A small image embedding model, trained from scratch.
Training: soap at rate 0.0024, 9900 steps, batches of 64, held-out accuracy 48%.
Rows from block 8 of a small image embedding model, named by matrix and row number. Rows with one number belong to one neuron. Each number is 128 + 32 x the weight over its row's rms, rounded and kept within 0 to 255. All counts start at 0.
After each neuron's rows are labels from the 100 images, of 14976, where the neuron reaches its largest size: "patch colour" is the nearest of a few named colours to the mean colour under the peak. Only what is clearly more common there than usual is listed. The data: photos of arthropod specimens (BIOSCAN-5M).
# gate: MLP gate (model.blocks.8.mlp.gate.weight, 576x192), inputs 0-38
# fc1: MLP up (model.blocks.8.mlp.fc1.weight, 576x192), inputs 0-38
# fc2: MLP down (model.blocks.8.mlp.fc2.weight, 192x576, transposed), outputs 0-38

gate.363 [104 128 128 128 128 128 141 128 128 160 128   9  69 217 128 128 166 128 129 160 128 128 128 128 128  93  58 154 128  56 128 128 128 128 128 128 128 128 128]
fc1.363 [128 154 128 128 128 128 128 128 128  61 128 128 128   1 158  86  73 128 128 106 128 128 128 128 128 128 171 128 128 128 207 190 128 128 140 128 128 106 128]
fc2.363 [ 63 128 160 113 128 172 128  57 128 144 128 128 144 203 128 128 168 128 128 128 128 128 128  75 128 128 128 128 128  84 128 139 128 128 128 109 124 128 128]
patch colour: white

gate.128 [ 98 128 128 128 128 150 128 159 128 128 128 128 128 252 155 128 128 128 128 128 183  83 128 128 128 128 128 128 128 128 128 128 128 132 210 128 128  74 128]
fc1.128 [128 128 118 128  52 117 128 187 128 128 128 128 160 128 216 128  86 128 148  86 128 128 128 170  77 198 128 128 128 128 128 166 179 108 128 128 128 123  65]
fc2.128 [128 196 128 143 128 230 101 128  45 128 234 128  11 128 128 128 128 206 128 128 128 128 128 128 128 128 128 128 128 187 128 128 128 128 128 223 118 128 254]
patch colour: pink

gate.482 [128 128 118 128 128 121  65 185 128  84 128 128 128 128 145 128 128 128 128 128 132 115 128 224  76 178 128 145 128 128 128 105 128 128 128 194 128 128  77]
fc1.482 [128 128  81 134 128 128 128 188 128 128 128 166  68 122 128 164  97 209 128  78 162  94 128 144 145 195 128 169 128 128 128 148 128 128 228 128 128 128 177]
fc2.482 [ 34 128 128 128 128 197 128  55 100 128 222 128  72 129 128 128 188 103 128  62 128  56 128 135 128 128 192 128 128 128 128 128 128  44 128 209 128 160 128]
patch colour: pink

gate.204 [128  88 128 128 128 128 128 128 128 128 128 128 227 128 128 128  86 128 128 128 128 128 128 128 128 128 128 128 113  66 160 128 128  81 128 128 128 128 128]
fc1.204 [128 128 128 128 128 222 128 128 131  89 128  71  41 128 128 128  62 128 128 128 128 128 126 128 128 128 128 136 128 128  94 128 203 128  42 191 128 128 128]
fc2.204 [ 92 128 128 128 128 128 105 128 128 128 232 128 114 128 128 128 163 128 128 128 215 202 128 128 128 128 118 146 128 103 128 120 193 166 128  46 128 128  93]
patch colour: white

gate.86 [128 128 170 128 128 128 128 140 128 128 128 128 226 144 128 128  66 128 128 128 128 128 128  66 128 128 128 141 128 216 101 128 128 128 128 128 128 128 231]
fc1.86 [128 128 128 128 128 128 128 128 128 128 128 128 128 128  21 128 128 128 128 128 128 127 128 128 128 255 128 128 128 128 128 128 128 128 128 150 128 220 128]
fc2.86 [128 159 128 128 128 128 128 201 130 128  76 128 136 128 128 128 136 128 128 128 128 171 147 128 128 128 122 128 128 128 128 128 128 128 128  13 128  62 128]
patch colour: white

gate.301 [ 47 128 128 128 128 128 121 128 128  42 128  80  93 178 128 128 128 128 128 110  86 128 128 128 128 128 128  43  45 128 128 128 128 106 160 128  93 128 160]
fc1.301 [128 128 128 128 128 128 128   0 114 128  49 128 199 128   4  63 125 128 128 128 128 128 128 128 128 133 128 128 128 128 128 118 128 217 128 128 238 170 128]
fc2.301 [ 98 128 128 128 128  78  62 128 132 128 128 128 128 128 128 190 128 128 128 128 125 128 128 194 134  82 177  98  78  63 128 128 128 128 128 128  80 128 149]
patch colour: brown

gate.472 [175 128 128 128 128 128 128 128 128 128 128  77 128 132 128 128 128 128 128 140 128 128 128 128 128 128 128 128 128 128 128 128 128 146 128 237 149 156 128]
fc1.472 [128 128 128 128 128 128 122 149  95 128   0 128 128   0 128 156 128 128 128 128 128 212 128 128 128 128 128 128 147 128 128 128 165 128 128 128 128 192 128]
fc2.472 [132 128 128 128 148 139   0 153 128 183 128 128 128 147 128 128 128 159 128 177 128 128 128 128 128 128 128  70 128 128  17 128 128 128 128 128 128 128  52]
patch colour: white

gate.570 [128 128 131 128 128 128 205 128 128  98 128 128 128 128 128 128 128 128 178 128 128 128 128 128 128 128 165 128 128 162 128 128 128 128 128 139 143 187 128]
fc1.570 [128 131 128 112 128 109 128 128 128  86 128 128 128 128 142 128 128 100 178  88  65 128 128 198 128 128 128 128 128 128 128 128 128 128 131 151 137 198 128]
fc2.570 [128 128 128 128 128  97 128  59 109 128 128 128 128 128 128  75 128 213  95 159 128 128 128 147 128 128 128 128 128 128 163 189 114 235 128 128 128  65 128]
patch colour: grey

gate.361 [202 128 129 168 128 128 128 128 109 128 128 128 149  70 212 128 128 220 128 128 104 128 128 128 112 128 128 128 156 103  89 128 128 128 128  62 128 173 128]
fc1.361 [128 207 128 128 128 139 128 127 128  42  71 128 128 216 116 128 157 128 128 128 128 128 128 171 128 128 128 128  98 128 128 128  84 128 128 128 128 128 128]
fc2.361 [128 128 128 128 110 128 128 119 174 128 201 128 128 128 128 128 252 128 128 128 128 192 128 128 128 128 128 128 128 128  65 128 128 128 128 128  91 103  72]
patch colour: grey

gate.117 [128 117  44 128 128  37 128 161 128 107 128 128 128 128 128 128 120 128 128 128  71 184 128  96 128 128 128  87 128 130 128 128  84 128 128 128 128 157 194]
fc1.117 [128 128 128 132 128 128 128 155 128 161 128 187 128 128 128 128 128 138 135 183 128 128 128 128 128 128 128 128 128 128 128 128 128 128 128 128 128 128 128]
fc2.117 [167 128 128 128 172 128 128 170 128 164  72  91 128 128 149 128   3 128  73 128 128 128  62 165 128 128  96 128 128 128 128 128 118 115 128 106 128 128 210]
patch colour: brown

gate.261 [128 128 128  94 128  92 128 185  77 147 128 128 100 207 128  71 128 128 128 128 128 128 194  71 128 235 168 128 128 128 186 106 128 128 146 128 128 128 128]
fc1.261 [128 128 128 128 133 128 113  47 128 128 128 128  39 128  95 128 159 128 171 128  67 128 128 128 190  98 128 128 128 113 128 173  65 128 128  64 139 128 162]
fc2.261 [ 88 128 128 128 128  53 128 161 128 128 128 128 128 128 128 128 110 128 128 128 128 128 134  58 128 210 128 128  61 128 128 128  48 128 128 128 198  45   0]
patch colour: pink

gate.50 [176 128 128 191 128 255 190 128 128 128 128 128 128 128 128 100  29 128 128 128 128  87 128 128 128 128 128 128 142 128 128 128 253 128 128 172 128 128   0]
fc1.50 [ 88 150 128 128 149  35 128 128 163 100  74 128 128 128 160  29 124 128 128 128 128 128 128  38 128 128 122 128 128 128 170 128   0 147 128 128 202 128 128]
fc2.50 [128 128 128 128 128 178 128 128 128 128 182 197 128 199  57 172 128 128 128 128 125  83 128 128 128 128 128 176 108 128 102 128 128 128 128 128 128 128  13]
patch colour: white

gate.287 [101  60 128 128 128 128 202 128  93 144 128 128 128 128 128 195 128 128 128 128 128 128 128 205   0 100 128 128 128 128 128 128 128 128 128 128  40 128 128]
fc1.287 [128  87  87 128 128  99 178 128  64 128 128 128 128 128 128 128 128   0 128 128 128 128 128  65 128 128 128 128  76 128 149 128 128 128 128 128 128 209 128]
fc2.287 [128 128 108 128 128  78 128 151 102 128 128 185 128 128 128 128 128 130 128 128 128 128 119 128 128 128 128 128 128 128 128 109 128 128 128 128 128 128 128]
patch colour: white

gate.305 [128 230 128 128 201 128 128 101 128 128 128 128  82 127 128 118 128 128 170 128 128 128 162  39 128 128 113 128 128 128 216 154 128 128 246 128 128 128 128]
fc1.305 [133 128 128 137 128 128 155 128  66 128 128 173 128 128  99 128  55 128 128 128 191 128 188 128 128 128 128 128 128 128 128 128 128 128 128 192  71 128 128]
fc2.305 [155 128 128 128 108 128 156 128 128 128 128 138 128 128 128 128 128 128 128 128 128 128 128 128 128 223 128 128 128 128 128 128  76 128 128 128 128 128  79]
patch colour: brown; grey

gate.529 [128 128 128 155 150 128 128  97 145 128 128 128  16 128 128 128 128 204 128 128 168 128 128 127 128  75 128 128 128 128 128 128 128 198 128 128 128 128 235]
fc1.529 [ 73 128 128 160 128 227 128 128 128 128 250 128 128 128 209 128 191 128 128 128 128 128 128 128 128 150 128 128 208 128 128 128 150 128 211 128 121  53 128]
fc2.529 [121 128 176 128 128 128 155   8 128 128 144 128 128 157 128 128  98 128 128 128 128   0 128 128 128 128 128 169 128 128 128 128  93 128  92  30 128 128 128]
patch colour: grey

gate.365 [128 128 114 215 128 128 175 128 128 128 128 128 128 128 128  60 128 128 128 128  68 128 128 128 141 177 128 128 128 128 128 128 226  39 170 128 128 128 128]
fc1.365 [128 128 128  76 102 121 105 128 128 174 128  98  37 128 128  99 128 128 128 128 128 128 128 128 148  64 128 128 128 141 128 128 128 183 117 128  87 128 128]
fc2.365 [128 128 128 128 128 128 128  77  33 128 128 128  58 197  42 128 128 128 128 128 153 128 159 105  93 128 151 128 128  68  71 129 128  99 128 128 108 128 128]
patch colour: pink

gate.379 [128 128 128 146 128 128 128 184 157 128 128 128 128 160 150 164 187 171 128 180 128 128 128 191 128 128 128  25 128 128 128 207 128  94 128 128 108 128 128]
fc1.379 [128 110 242 128 128 128 128 193 150 128 128 128 128 210 159 203 128 171 128 158 128  99 128 163 128 166 108  31 128 128 116 172 128 128 128 122 128 128 128]
fc2.379 [128 128 128 128 128  47 128 170 104 128 128 128 128 128 178 128  41 128 128 128 128 128 128 128 128 128 128 128 128 128 128 128 128 128 128 162 182 128 128]
patch colour: brown; grey

gate.100 [128 128 128 128  33  69 128 188 128 128  85 147  98 128 128 128 128 128 128 128 172 128 128 128 128 128 128 128 103 128  79 128 128 128 128 128 117  31 128]
fc1.100 [128  87  25 156 128 128 128  81 128 128 128 128 128 128 128 128  75 128 128 128  68 128 128 149 128 128 128 181 191 128 134  72 128 128 116 128 128 128 192]
fc2.100 [129 128 128 128 128 128 111  81 154 128 128 128 147 128 128 128 172 226  76 128 128 128 128  44 117 116 128 121 129 101 160 128 128 128 128 128 128 128 128]
patch colour: black; brown

gate.377 [142 128 128 128 128 128  98  67 128 194 128 128 196 128 230 128 128 145 159 128 128 128  63 128 128 176 154 179 154 128  80 128 128 128 128 128 128 128 137]
fc1.377 [128 128 218  84 128 128 128 128 128 132 128 173 128 128 128 128  82 128 205 128 128 132 114  94 128 128 128 128 128 128 128 128 128 174 202 134 128 128  46]
fc2.377 [128 128 128 128  64 128 128 140  69 128 166 128 128  52 128  59 128 128 128  90 134 128 128 193 128 128 128 128 128 128 128 128 128 128 128 128 128 183 106]
patch colour: brown; grey

gate.155 [128 128 128 123 128 107 154  54 128 128  92 128 100 128 159 128  72 170 128 128 128 128 164 128  76 128 128 128 128 128 144 128 128  74 128 128 128 128 128]
fc1.155 [128 128 176 128 128 129 128 230 128 128 128 118 150 128 128 128 128 155 128 209  70 128 128 128 128 128 128 128 128 128 128 128 128 128  84 128 128 128 209]
fc2.155 [128 128 128 128 128 128 128 128 128 128 114 128 184 128 128 128 128 128 128 128 128 128 128 162 128 128 128 128 128 128 128 128 128 154 128 102 128 115 128]
patch colour: brown; grey

gate.84 [124 128 128 128 128 128 128 128 190 128  85 128 128 165 161 142 174 128 203 128 194 128 128 163 128 128 128  70 128 128 128 202 128  96 110 128 128 128 128]
fc1.84 [128 128 128 128 128 128 128 226 114 128 128 128 128 235 205 173 128 128 128 175 128 117 128 214 128 215 128  90 128 128 128 128 128 128 128 123 128 128 128]
fc2.84 [ 99 128 183 128 128  28 128 174 128 128  80 128 127 128 160 128  40 128 128 128 128 128 128 128 128 183 128 128 206 128 128 128 128 128 128 128 247 128  61]
patch colour: brown