A small image embedding model, trained from scratch: norm layernorm, layers 14.
Rows from block 2 of a small image embedding model, named by matrix and row number. Rows with one number belong to one neuron. Each number is 500 + 25 x the weight over its row's rms, rounded and kept within 0 to 999. All counts start at 0. Numbers have three digits each.
After each neuron's rows are labels from the 100 images, of 14976, where the neuron reaches its largest size: "responds to" is what is common among them; "colour at peak" is the nearest of a few named colours to the mean colour under the peak. Only what is clearly more common there than usual is listed. The data: photos of arthropod specimens (BIOSCAN-5M).
# gate: MLP gate (model.blocks.2.mlp.gate.weight, 576x192), inputs 0-95
# fc1: MLP up (model.blocks.2.mlp.fc1.weight, 576x192), inputs 0-95
# fc2: MLP down (model.blocks.2.mlp.fc2.weight, 192x576, transposed), outputs 0-95

gate.264:500500534500500500500500437454500500500546455473413500500500500413500500500500478538500500478500500500500553557470500500500500500500500500473500571500449500500500464500558500560500500500500539500500500472500500500500500500500500500481542500500442489452527516500526500500500525500500539500
fc1.264:549542513500469511500500500447500478500557500500466552500500500480497540519494516500557500500535500500538549500454500500500500500533517538500500569500487512467500503500500500500566500500425500500500500500435477500426500566483500504500500500500456500500500525500468500500517505500500469500
fc2.264:500540469560500500500500482500500511500500500500500500473500500500500449487500544500498463500500500500500500500500535500500535500500500440403500500493500500500478500500500500500500500568500581500500500500500560500543524500500500510541500460500500500500500500500500500500470465500500500507
responds to: order Coleoptera
colour at peak: pink

gate.291:500500582500500500500500539542500500511500500500588500500500500566500500500574500500500514500500500500500512500500500500500500500500500498557500500500515500523500433500544500500500500583500500454500505500500543520500500500500500500485500473500500500500500511500500500500500500500500558500
fc1.291:475500500500500500500500500500500500539605525500500500500500409479500500500500500500500500500500500500500500500500500462444500500500500500555448500500469500500500500535500500500456500500500500503500500500500500500500500500500500573500500500500500500500500500545500500500500463500464500500
fc2.291:500497505500483500500553500500500500450500500500500500560507506500500524500543507500500500500500500500500500500474500500537500500500513500480500500521554493553500500499500535500500500550528500500500500500500500500500536458500500500500500518500500500466500500500500525521511468500500500500
responds to: order Coleoptera
colour at peak: brown

gate.86:500500500500535500496424500500500500417500500441500500500500500500500500500500500500500500500500500417500500508565500434498500500453500500560500500485465453500550440500500500500500500500500467500500500500507500500500500500505524500500500500400500500492500500428500500500500500534500504500
fc1.86:500500500500500500500540567432455477496465500500500433610572500485500500500511500450500508512500500500500500500500500500500500500477434500500554500500474500500500500512545500500500520500500500500500386559500500500493461500476500500500500500500575500500491500500500482500500500500500500500
fc2.86:493500410500500500500460500500500500500500500500482561500435542500500574500500500500469500437500500450503467500500500500500500500500500500523500500482500500464500500500500500516500486557449500500500500491500500447541569500500500542566500500500500500500500500500524500500500500500500500500
responds to: order Coleoptera
colour at peak: grey

gate.21:500500500500500500500500500500500544500457500500500500458500500500500500500526500500500500498500500406500500500500500500500500500578500519500507500500500500484500500500500500500542500452500496500500500500500500500500500500500500500492500500500500500500500420500500501500500500500500500500
fc1.21:500529500500500500500500445500500500500500500500500500500554500500500500500500500500500500500500545487502398500500592542500500500500555500400452500500500500500500500500500500500500500500415500500500500500500500500500500500500500500500485500500500500500500500500473500490500500500395500511
fc2.21:473500500500439500500500500529442500500500499444500500500500560500513500500497500500500477500500477619500500500500514500500500500500500579500454500500500500500500529500500500510529500500500406500500500500500500563541500500500500500544500500578402500500474500500500500500406516500500500545
responds to: order Coleoptera
colour at peak: grey

gate.150:500500449500500555500500500500500500500500555500500500516500500486500566500500500500500573508469500500500500500500500500500520500500500568500524500500444470455500475500500556500500478463500529494526500500488500500562460445500534430500500500500524500500500500500524520456521500468453500500
fc1.150:500500450500513566530533500500508500500500559500500500540500500478500500500500500500500569500500500500500500500500529500475523500500500551500523500500500500479532501500500584500483500475499500524531500500521500500568460457516500480500500500500516500531500500500519475483500500477463500500
fc2.150:500542501460528520415487500500500500450595521500500500500570482466500500571473500500500500500500500519500476429500500500500500500500500500500500500477500500565500560500541500500500528500500500500511500500500473500500500500500500500500500500514500500500500500500500500500500478500500500537
responds to: order Coleoptera
colour at peak: grey

gate.114:500541500500500500470511482500500500440507500500500583429500513500500500500500500500545500500500500453497500476447500500500500500554501500472524500455500500500500500483500500534453500500421500500470561500500500477457445500500500500500509500500500500438500500500500500500500554500500500500
fc1.114:461479500500507500485490524500500500500500500550500595407497502470500500561500500500500521466472500500500500503457500500500434488551514500500519500500500452500500500500500500535460500500466500492500500500527460455482500500500509500457500503489500493500500402500457526544500532500475522500
fc2.114:500500500506517500500500500500500502500500537500500483500500500500500500539500500500500474500500554500474500500500500500500572500447500446548500500500474500471500480500506516500500500553476500519500500500488500555593576555500456500527500549500463500500568565512500459500487480500500500552
responds to: order Coleoptera
colour at peak: grey

gate.372:476500500500500461570490500504552442500500536505439500500500500500507500500559500500500500456500500500500552500500500500500500500500482500460500500500500500458498500500500500500500500455500500533500500489469500489531467536500505500500500500500535500453555500500524500469500500500500500578
fc1.372:500527500500500500449500500494452500447500435500500575500500500500500500500500564500509500500500494478500500543500500500500500500500500542500500518500500501556500500475500500500467500530500500439500500548456500500473500425500526452506500500541500500500500500500500532556538500500436472431
fc2.372:500472493500450500556500500500500449570500500500520505485415500449533516477476500500500500427461508500500540500494500500500537500474500500500500484531500500500500500500500500500500500452470500500500525500500564500500500500500447500520500500492500500490500500540500500500500500500534500500
responds to: order Coleoptera
colour at peak: grey

gate.551:500500473500500593500500500497500500500451549484477500516500500500500500500486500500500500533500500476520500500500500500433542500500510499543545500500500500500500489500500500500458500500500500500500500518479500500500445500493500500500500461500531500500500500502500500500500500500500567561
fc1.551:529500485500500554500540500500500471554500517500444500544500500458500574500500495500445563536500500500541500569500500489443500500500500548486536500500436500447500500500481500500500463500500509500515500527500562500500483451471524500500500500500488500448500500464500500450500500500500528500
fc2.551:500496500469537500426500500500500500500554538500500500500500500500500523573493500495500500500479500500500445447500500500500500500500500500527471411500500500555518565500500500500572533565500500500524500500500500544500553500500500477500500478500500500434500500469500500500477500500500500500
responds to: order Coleoptera
colour at peak: grey

gate.538:500500452492500500500500500500500500500500500500500500500500500508500500500500500518500500500500508500468500500500500500477500493500500500401500500500520500500500500500500500500500557500500500500500500500500500500537500500500500500500500500641500500500500500500500500500500500500500544500
fc1.538:500500500500500441500500409500500500500500500500500500500500500500500449568500500441500500436500500500500500500500500500500500500460500500499500500500500500500500500585500500584395488500494500500500500500500500574500500376500500500500500500500500500500500479500500500500547417446500500555
fc2.538:542500500500586500500500518500421500436500500470500500521500500500500531500500500500500500500479500500500500500500495500500500500500500500500547500510500500500500500500500500500500500500500500500467500409500500457500500500500500500500500518500500500500500500500500410500500500500500517500
responds to: order Hemiptera
colour at peak: grey

gate.363:500500500550492500500500502500500500496533500504412590458518500500500500500500526500500518500500500500500500500465500500500445500568500500466553498432500489500533500535500509500500500500475500500500566500467500500500500484500508500500500552500500500470617500500500513544500500500500500500
fc1.363:517500500512500500500532500526500500500500531500477451568490500500500522500500500500500502500485500500500530500564500500500516500500500500500462500522500500478500531500491500500500500500557500500535500500500525500500535500464500500500528500500496500500477500500540500462500500500500500500
fc2.363:500500500520500500500491500500500549500500411476500500500500500500500500500500500500500556500500500430495587491500500500500445500500500500500500500500500500428500500545500500500500460500500500500500500500500500500500419497500500500500500500500500500500500469500534500559500500483500500500
responds to: order Coleoptera
colour at peak: grey

gate.176:500500500500500500441500548500500500500500500500564479582500500500500500500500500528436500500500469500500500500580500500549500458450500500500500500500500500500500500500500500500500510500500500500500476500541500500500500500500485500500500469500437500500500500505461408500500534500511500500
fc1.176:500500500500500500500500500500500500520500507500500500597500551500500500500500500503500500500500500558500430500500500500500500436500500500500500500500500500500500500530500500500564500500500526500500500500558500500500529500500485500478500500500500500500500500500455409500500524462515500500
fc2.176:500500500500528500500411500500500500500556455500500500445500500454500500500500521500500515548500500536500500500500573500500537500500500537501500519500500500500488500500500500500554500490484500500500500500426500500462500500500500500503500500500500500500500500500500500500500500500500500500
responds to: order Diptera
colour at peak: grey

gate.552:500535525465500500474500500480441500500500500500487500500470463500500500500534500454500538553500500500500457500500509457484576500512500500500500500500500476500459500500500500500500500475500500471500505500500500535500500526452500489500494500527500558481500496500500445500500523500526500518
fc1.552:514500500515523454500500511500571519500552520540500500481500500500500469452446500500500446476500466514500554500500500500485500500489500500500500500500500500546500500500541522500533500500553433508500460500500500464500500500536500500487500500473500413500559500500500516500500454500539487500
fc2.552:500500500500500492500440500500500500500531500543500500500500500500500500499466500500500463500528491500531500452500500500454449500500500500500500500448500500612500500500500500500479500500500558500514500500500500500500500561511454524480500479500454500500500500548500500500500447467510500500
responds to: order Hymenoptera
colour at peak: grey

gate.394:521471500500500500592500500465563500500504537542500500469484500500500500500500500500500464500500500500500500467500500500500500500500500500529547500477468448500538500533500500500500500500500500424500500500500500556485504574500500586500500500500500515483518500538471500500507500474500500500
fc1.394:500500500500500500500500512500500500500500500538500500434500500500500505550524485500550500500500577523500470500500439453500500500500486551500500500500500500500500500459500500500468500512500490476500500500500500500500443500500500500465500460462500500458500500500565500458499500500479538451
fc2.394:494500500500521580424500500500500500487500500441500500500538500500500527500500500500500500568500500500500500500500500500500500500500442500513500473560500500532514500500500500500500493496500519500500500500494500500544537500500553500500487500494500500500500500500500500500500500500500504500
responds to: order Coleoptera
colour at peak: grey

gate.135:500535500525533500500500500500473448447500500500545500500500500500500500545485500500500500500500500500488500500500500500500500500500500425500500458500500500500500571500456554553500500557470500500480500500500500485500500500500500545500532500482500459500474500458500500477511530500485500557
fc1.135:500500583500500500500500518500500500500500487471500500533500500461500500500546500507500500500500500512500500500562500581521500500500500500500500500557500500464500500482500500500539423500500516472500479500500500500499500500471518478458500500500500552521500500469500540500509563452500500500
fc2.135:500500500500500500520493500500500500500500500500500450500500500542500458553500500500481500500500510500500500517500533500466508500500500489500500500462500500500500445500459443500500539551516500500500553500558500500516500542500472514523500500500500500497500520500500434500449462500537500500
responds to: order Hemiptera
colour at peak: grey

gate.73:548610429468500500500500500500500500500454537500438500500500500515500531500500545499490500500542500475500500514500548500472500511500535451500500500500500500500461500500500495500500500569500500500500500540500543500500500500500495500500500513500500410468500500500500442500500500500459500500
fc1.73:522500413500500500431500500434422500448500500500500500498473500456500500500494565500569500500500500500439500475500560550500532500569500500500500455500544500500500500523500500500439500534471500511500500585500500500500500570500500522500500500500500470500500500500500485500500500529500500500
fc2.73:500500500553500500500500500500500500500500500494500500500520500500500503405500546500500500487446500575500500557462452500500500500471477500452500538500553497500500500493593500500500468478500500500468500500448500500500500500500500500507474500500533500500483500500500543451544535500516500500
responds to: order Coleoptera
colour at peak: brown; grey

gate.136:500500500546500500476567501500500500500500500500500500536500500500500500500500500500500500500500500500500500542500500491500500500535500562605471500500500500500500500500500500520500500500578446500500422500500500500500500500500500500500500500500500500500500500436484590500500475500469500500
fc1.136:500573527500500500500500500500448500485436510466479477589462474500500500456500509500500461486500472500500538500500500500500500513500500500551429500505500500500462500500500500500500500508500500464493500500500583500500500486500531459500500500500500500500509566500443500529500500500500482532
fc2.136:500500500500532500474468535500479548426500487500500500500500548474500544524480500500491500456500500500475500457500500500500500500500500443500500500500500500500500504500500534542500500513472500513500527500500500430539548522500451500500500500500500500500500500576539477500500500500561544535
responds to: order Coleoptera
colour at peak: grey

gate.143:539546500500500546500500500564500500433460509500545500500500500552500461525469500536500516513500500500500500500500500531500500500470500500500526500500500500500500500481500500500532500500500500459500500417500500500500500500500500519426500500500500500500470543491482500500500539500582500500
fc1.143:531536530463500535500500500549500480451448496500500500552497500527539464523473500545500500500500500500451500500490489524500500500473500500500500500500539500500500500499500500500537525500500500457500533419446556500500500500477500500431500524500500506500472551502485500500500529500560500500
fc2.143:500500522485500500433543500500500500500500465459500500500500487488500488522545500500520500500500500602500529559487500500447526500500500500500500500445546569500500500500464500453548500436449500486500500500500474500511535508539500432500500500500500500500500500485500500500500543500500587455
responds to: order Hemiptera
colour at peak: brown; grey

gate.278:500424500529476500500500500481500500500562586538500545500539500500500500531500500500500508500500500500500500500552500446500500500500500500589500500500536500500429500510500539500520500514500500518500500500500487500566500500500500499500500500500500500500500404511505500485500500500500500500
fc1.278:500500500500500500500500500500500500552500524500500548466500543500426500489500500453500500500477500549500443434564500430436500500500500500500500500500500500567500500500500423500557500517500500500500500500514500500500500500500500500500567500500500500527500432500541500500500473500473500423
fc2.278:500500500500433500500494469500500500500500500500525500500493500500500500500500500500500500577500500500500500590500500500500500500398500500423489500500532592500500500500500500484500500500500500500500500500500500500500500484468544500500500500500500500500500500500500500500500500465480514500
responds to: order Coleoptera
colour at peak: brown

gate.222:500500500500500500500457546500500500466486500500554500573500500540500500500500500500500500503500500548500500500534500500500500393464500500500500500500500500500500435531500500500500500500500500500500481500516500500500500500500500500500500500500500500500500500500463435500500568500524500500
fc1.222:500500500500500500500500467500500500538500518500500526421500500500500500500500500500500500500500500500500500500500500500500500500584500500500483500500500459500500500511500500500432500458500500524500500500500500437500500500500541500500500500500500500500500500500504500500500424555456500500
fc2.222:500500500447446500528582500500500434500452561500500500543500500500500500500464500500500500500500500500500454423447500491500500500500500500500500500500500500514500500500500500500500500533500500500500500507500500571500500500506500500501500500500500500500500500450500500500500500500500500500
responds to: order Diptera
colour at peak: grey

gate.14:500500500500500500500500500560500500500487500456500494500500500500500500500500500500500500500500500500500500500500500500500500500500500500518499500500500500500500500536500500500500500500500539389500412500500500589500500500500500500500500500500500500500500500500417467500500500500500500500
fc1.14:500500500500500500500500500500500500455500536500500500500500500500500500500500500500500500500500500500556500500500500500500500500500500453500511500500500500500500500499500500500537547500500541500500500500500500500500500500500500500500500500599500500500520500441454406546500543490492500547
fc2.14:500500500500500500500461500538500500500533449500521500465459524475500500500500500500509520500466500583501500500532500500500557500500500500491500500500500500484500500500500446500500500500500500500500500503500500405500500500500500500502500500524500500500500500500500500500500500500569500500
responds to: order Diptera
colour at peak: grey

gate.461:500500500463500479414500500500500500531500500500474517500528500500500473500500467454497500500478500500500500500500500538500551500582532500541500500500454500500518500461500500500476500500478500471485500500500500500443541500468500500547500500471473500500500500565500500466500472524500500461
fc1.461:500500500510500541540459500440450500460500500500500434588500521500500500500500500542500500500500500500500500502500500500500425500420500500500500500463450500500462500535500480500502500500544500553492500500500500500500526450521484500500500553500500500500455509422500500500505521486500500500
fc2.461:500533500554500474500500459500500500500500500500500488500500500518500500400518500500426500500587500500500500500482500485500500500500500500500500500500500500500500500479500500500500500527500500441449500500463500500500500523474500500500500500500500500479500500500500500500500420500584500500
responds to: order Hymenoptera
colour at peak: grey

gate.191:500500405482469500461500500500476468475562500500500500444500500553500500461530499500500500500500500500500500516500521515500500500500494500512500462500500529505500500500433500553500500500445500562500500500500500500552545457500500518500500500500500500465500500500500500500512500489500500535
fc1.191:443500500537500500500500474433500538543472500500500539500500500500500500500500500500500500500500500500500500500500500500475454453466500500500500500500500500521500500500500557500500500456500538588500500500500500500500500500470500500500500517500500500385500500500500500481500500500419500500
fc2.191:500500500500505500500500500500500500500500500461500500500500500500492595500500500500500428500500500500500500441500496500500474512500500486531500500500453510477500489500500500500500543500475527541500500500500500500500500561500504500500500500500596500500500500437500500543500500515527500500
responds to: order Coleoptera
colour at peak: grey

gate.259:500453500500500493500500500500500500500499500500500500500497500500500534500471500487533500500522500500500500531500500500500500500500500500500580500500500500500500500524500500500425500483447500500500500500500446500500500500561500500497463500500500500500570409500500500500500452500500500500
fc1.259:500500500561498500500500522578500500500500500500519440500471514500500489500500579506430473500500500500500533500500500500500500500500500448500500500527466530505500500546500500500499500500500500426438500500444473545500500500498500500500500500502500500485500500500500506500488500524464500500
fc2.259:500489500500452500500500450500500458500500500484500500500536500500566478500500500500476577500500500500538489500500518533500500500418500500500500415500500500500500500500500500500500500500447553500500500500500550500500500523500529500500500500500500500500500500534500500550566527500500465464
responds to: order Coleoptera
colour at peak: grey

gate.520:585500500500500500500500500500500500467500500500500500500500578500500489500500500500500500500500500500500489500453500500464500500500500500500500500500500500500517500500500515500548555464500500461500500500500451500446470500500413430537500500565500500450500500513500511500500430500555500539
fc1.520:500542500540500500500500500500500500500435448500453500528536500574500500500500500505500500432500511500583500500497461500497500500500500514500500500500500500482500500500500500500473500500500487500500448500500500500500500527500597500505500500500500500540500500515447485533518500500500500500
fc2.520:500500500500500469500500500464500480491488500500500500500500500429420500500500500500500459500500500500595500500500500500500500495500500500500500500500500500500500500500500500558500500500500500532500450500500500500500594500468536500566582490500500521500500463500500500500500500500500478469
responds to: order Hemiptera
colour at peak: grey

gate.98:500500446500500500453454473489440500500500554500500516500500500500500500500500500500582500500484480500500500500500500450500496452500500500594512459425500500500500495458500500533455500500500500515519500500554529500515500500500458500500500476500526409500500500482500500500500509500579500500
fc1.98:575500554500500500500500500536500427500500456465500500500500500500519450500500500500460500500489500500500500500500500556500500500500500500429500518500541500500500500457500500500500483500500476460500456426515500500468505500481564500500500500500500500500572557500500500500511558500512500500
fc2.98:458500565460532500500522500500500500500500500500500557527500500521500500537500455500581500491500500500561502500500500536500539500551488481500500500500472500500500500483492500500500500459516579500500500500500500500500500482500464500500500500500469500448500500500500494534500500500500500434
responds to: order Coleoptera
colour at peak: brown

gate.499:483500500500500500500500500500500530500500500500500500500500500500544500500569500500459500500550500500421501472517531500500444500500500528500500484519500500500500473500500470500500500417568500500508500500422500571500500500412500500500500500500450500500500537500500515500500530500487500500
fc1.499:500500500500473429500587500500500500454500533496500500500500500500444452500500473500500500500513500500524540500500549500500566500500500500500500500500500500500500500500490500500500500500500500500500398500500500500500500500500546500507500500500500500433500537500500500552500500500500447500
fc2.499:449500500550478500487500500500456549500553500500500500500500500549500500500500500500497500500520500500461500500500454500541487500500500500500500500561500500514500484511491500500500500500500402500500500500500500500500563500500511500500500472494521500474478530573500419533500488500500500500
responds to: order Coleoptera
colour at peak: grey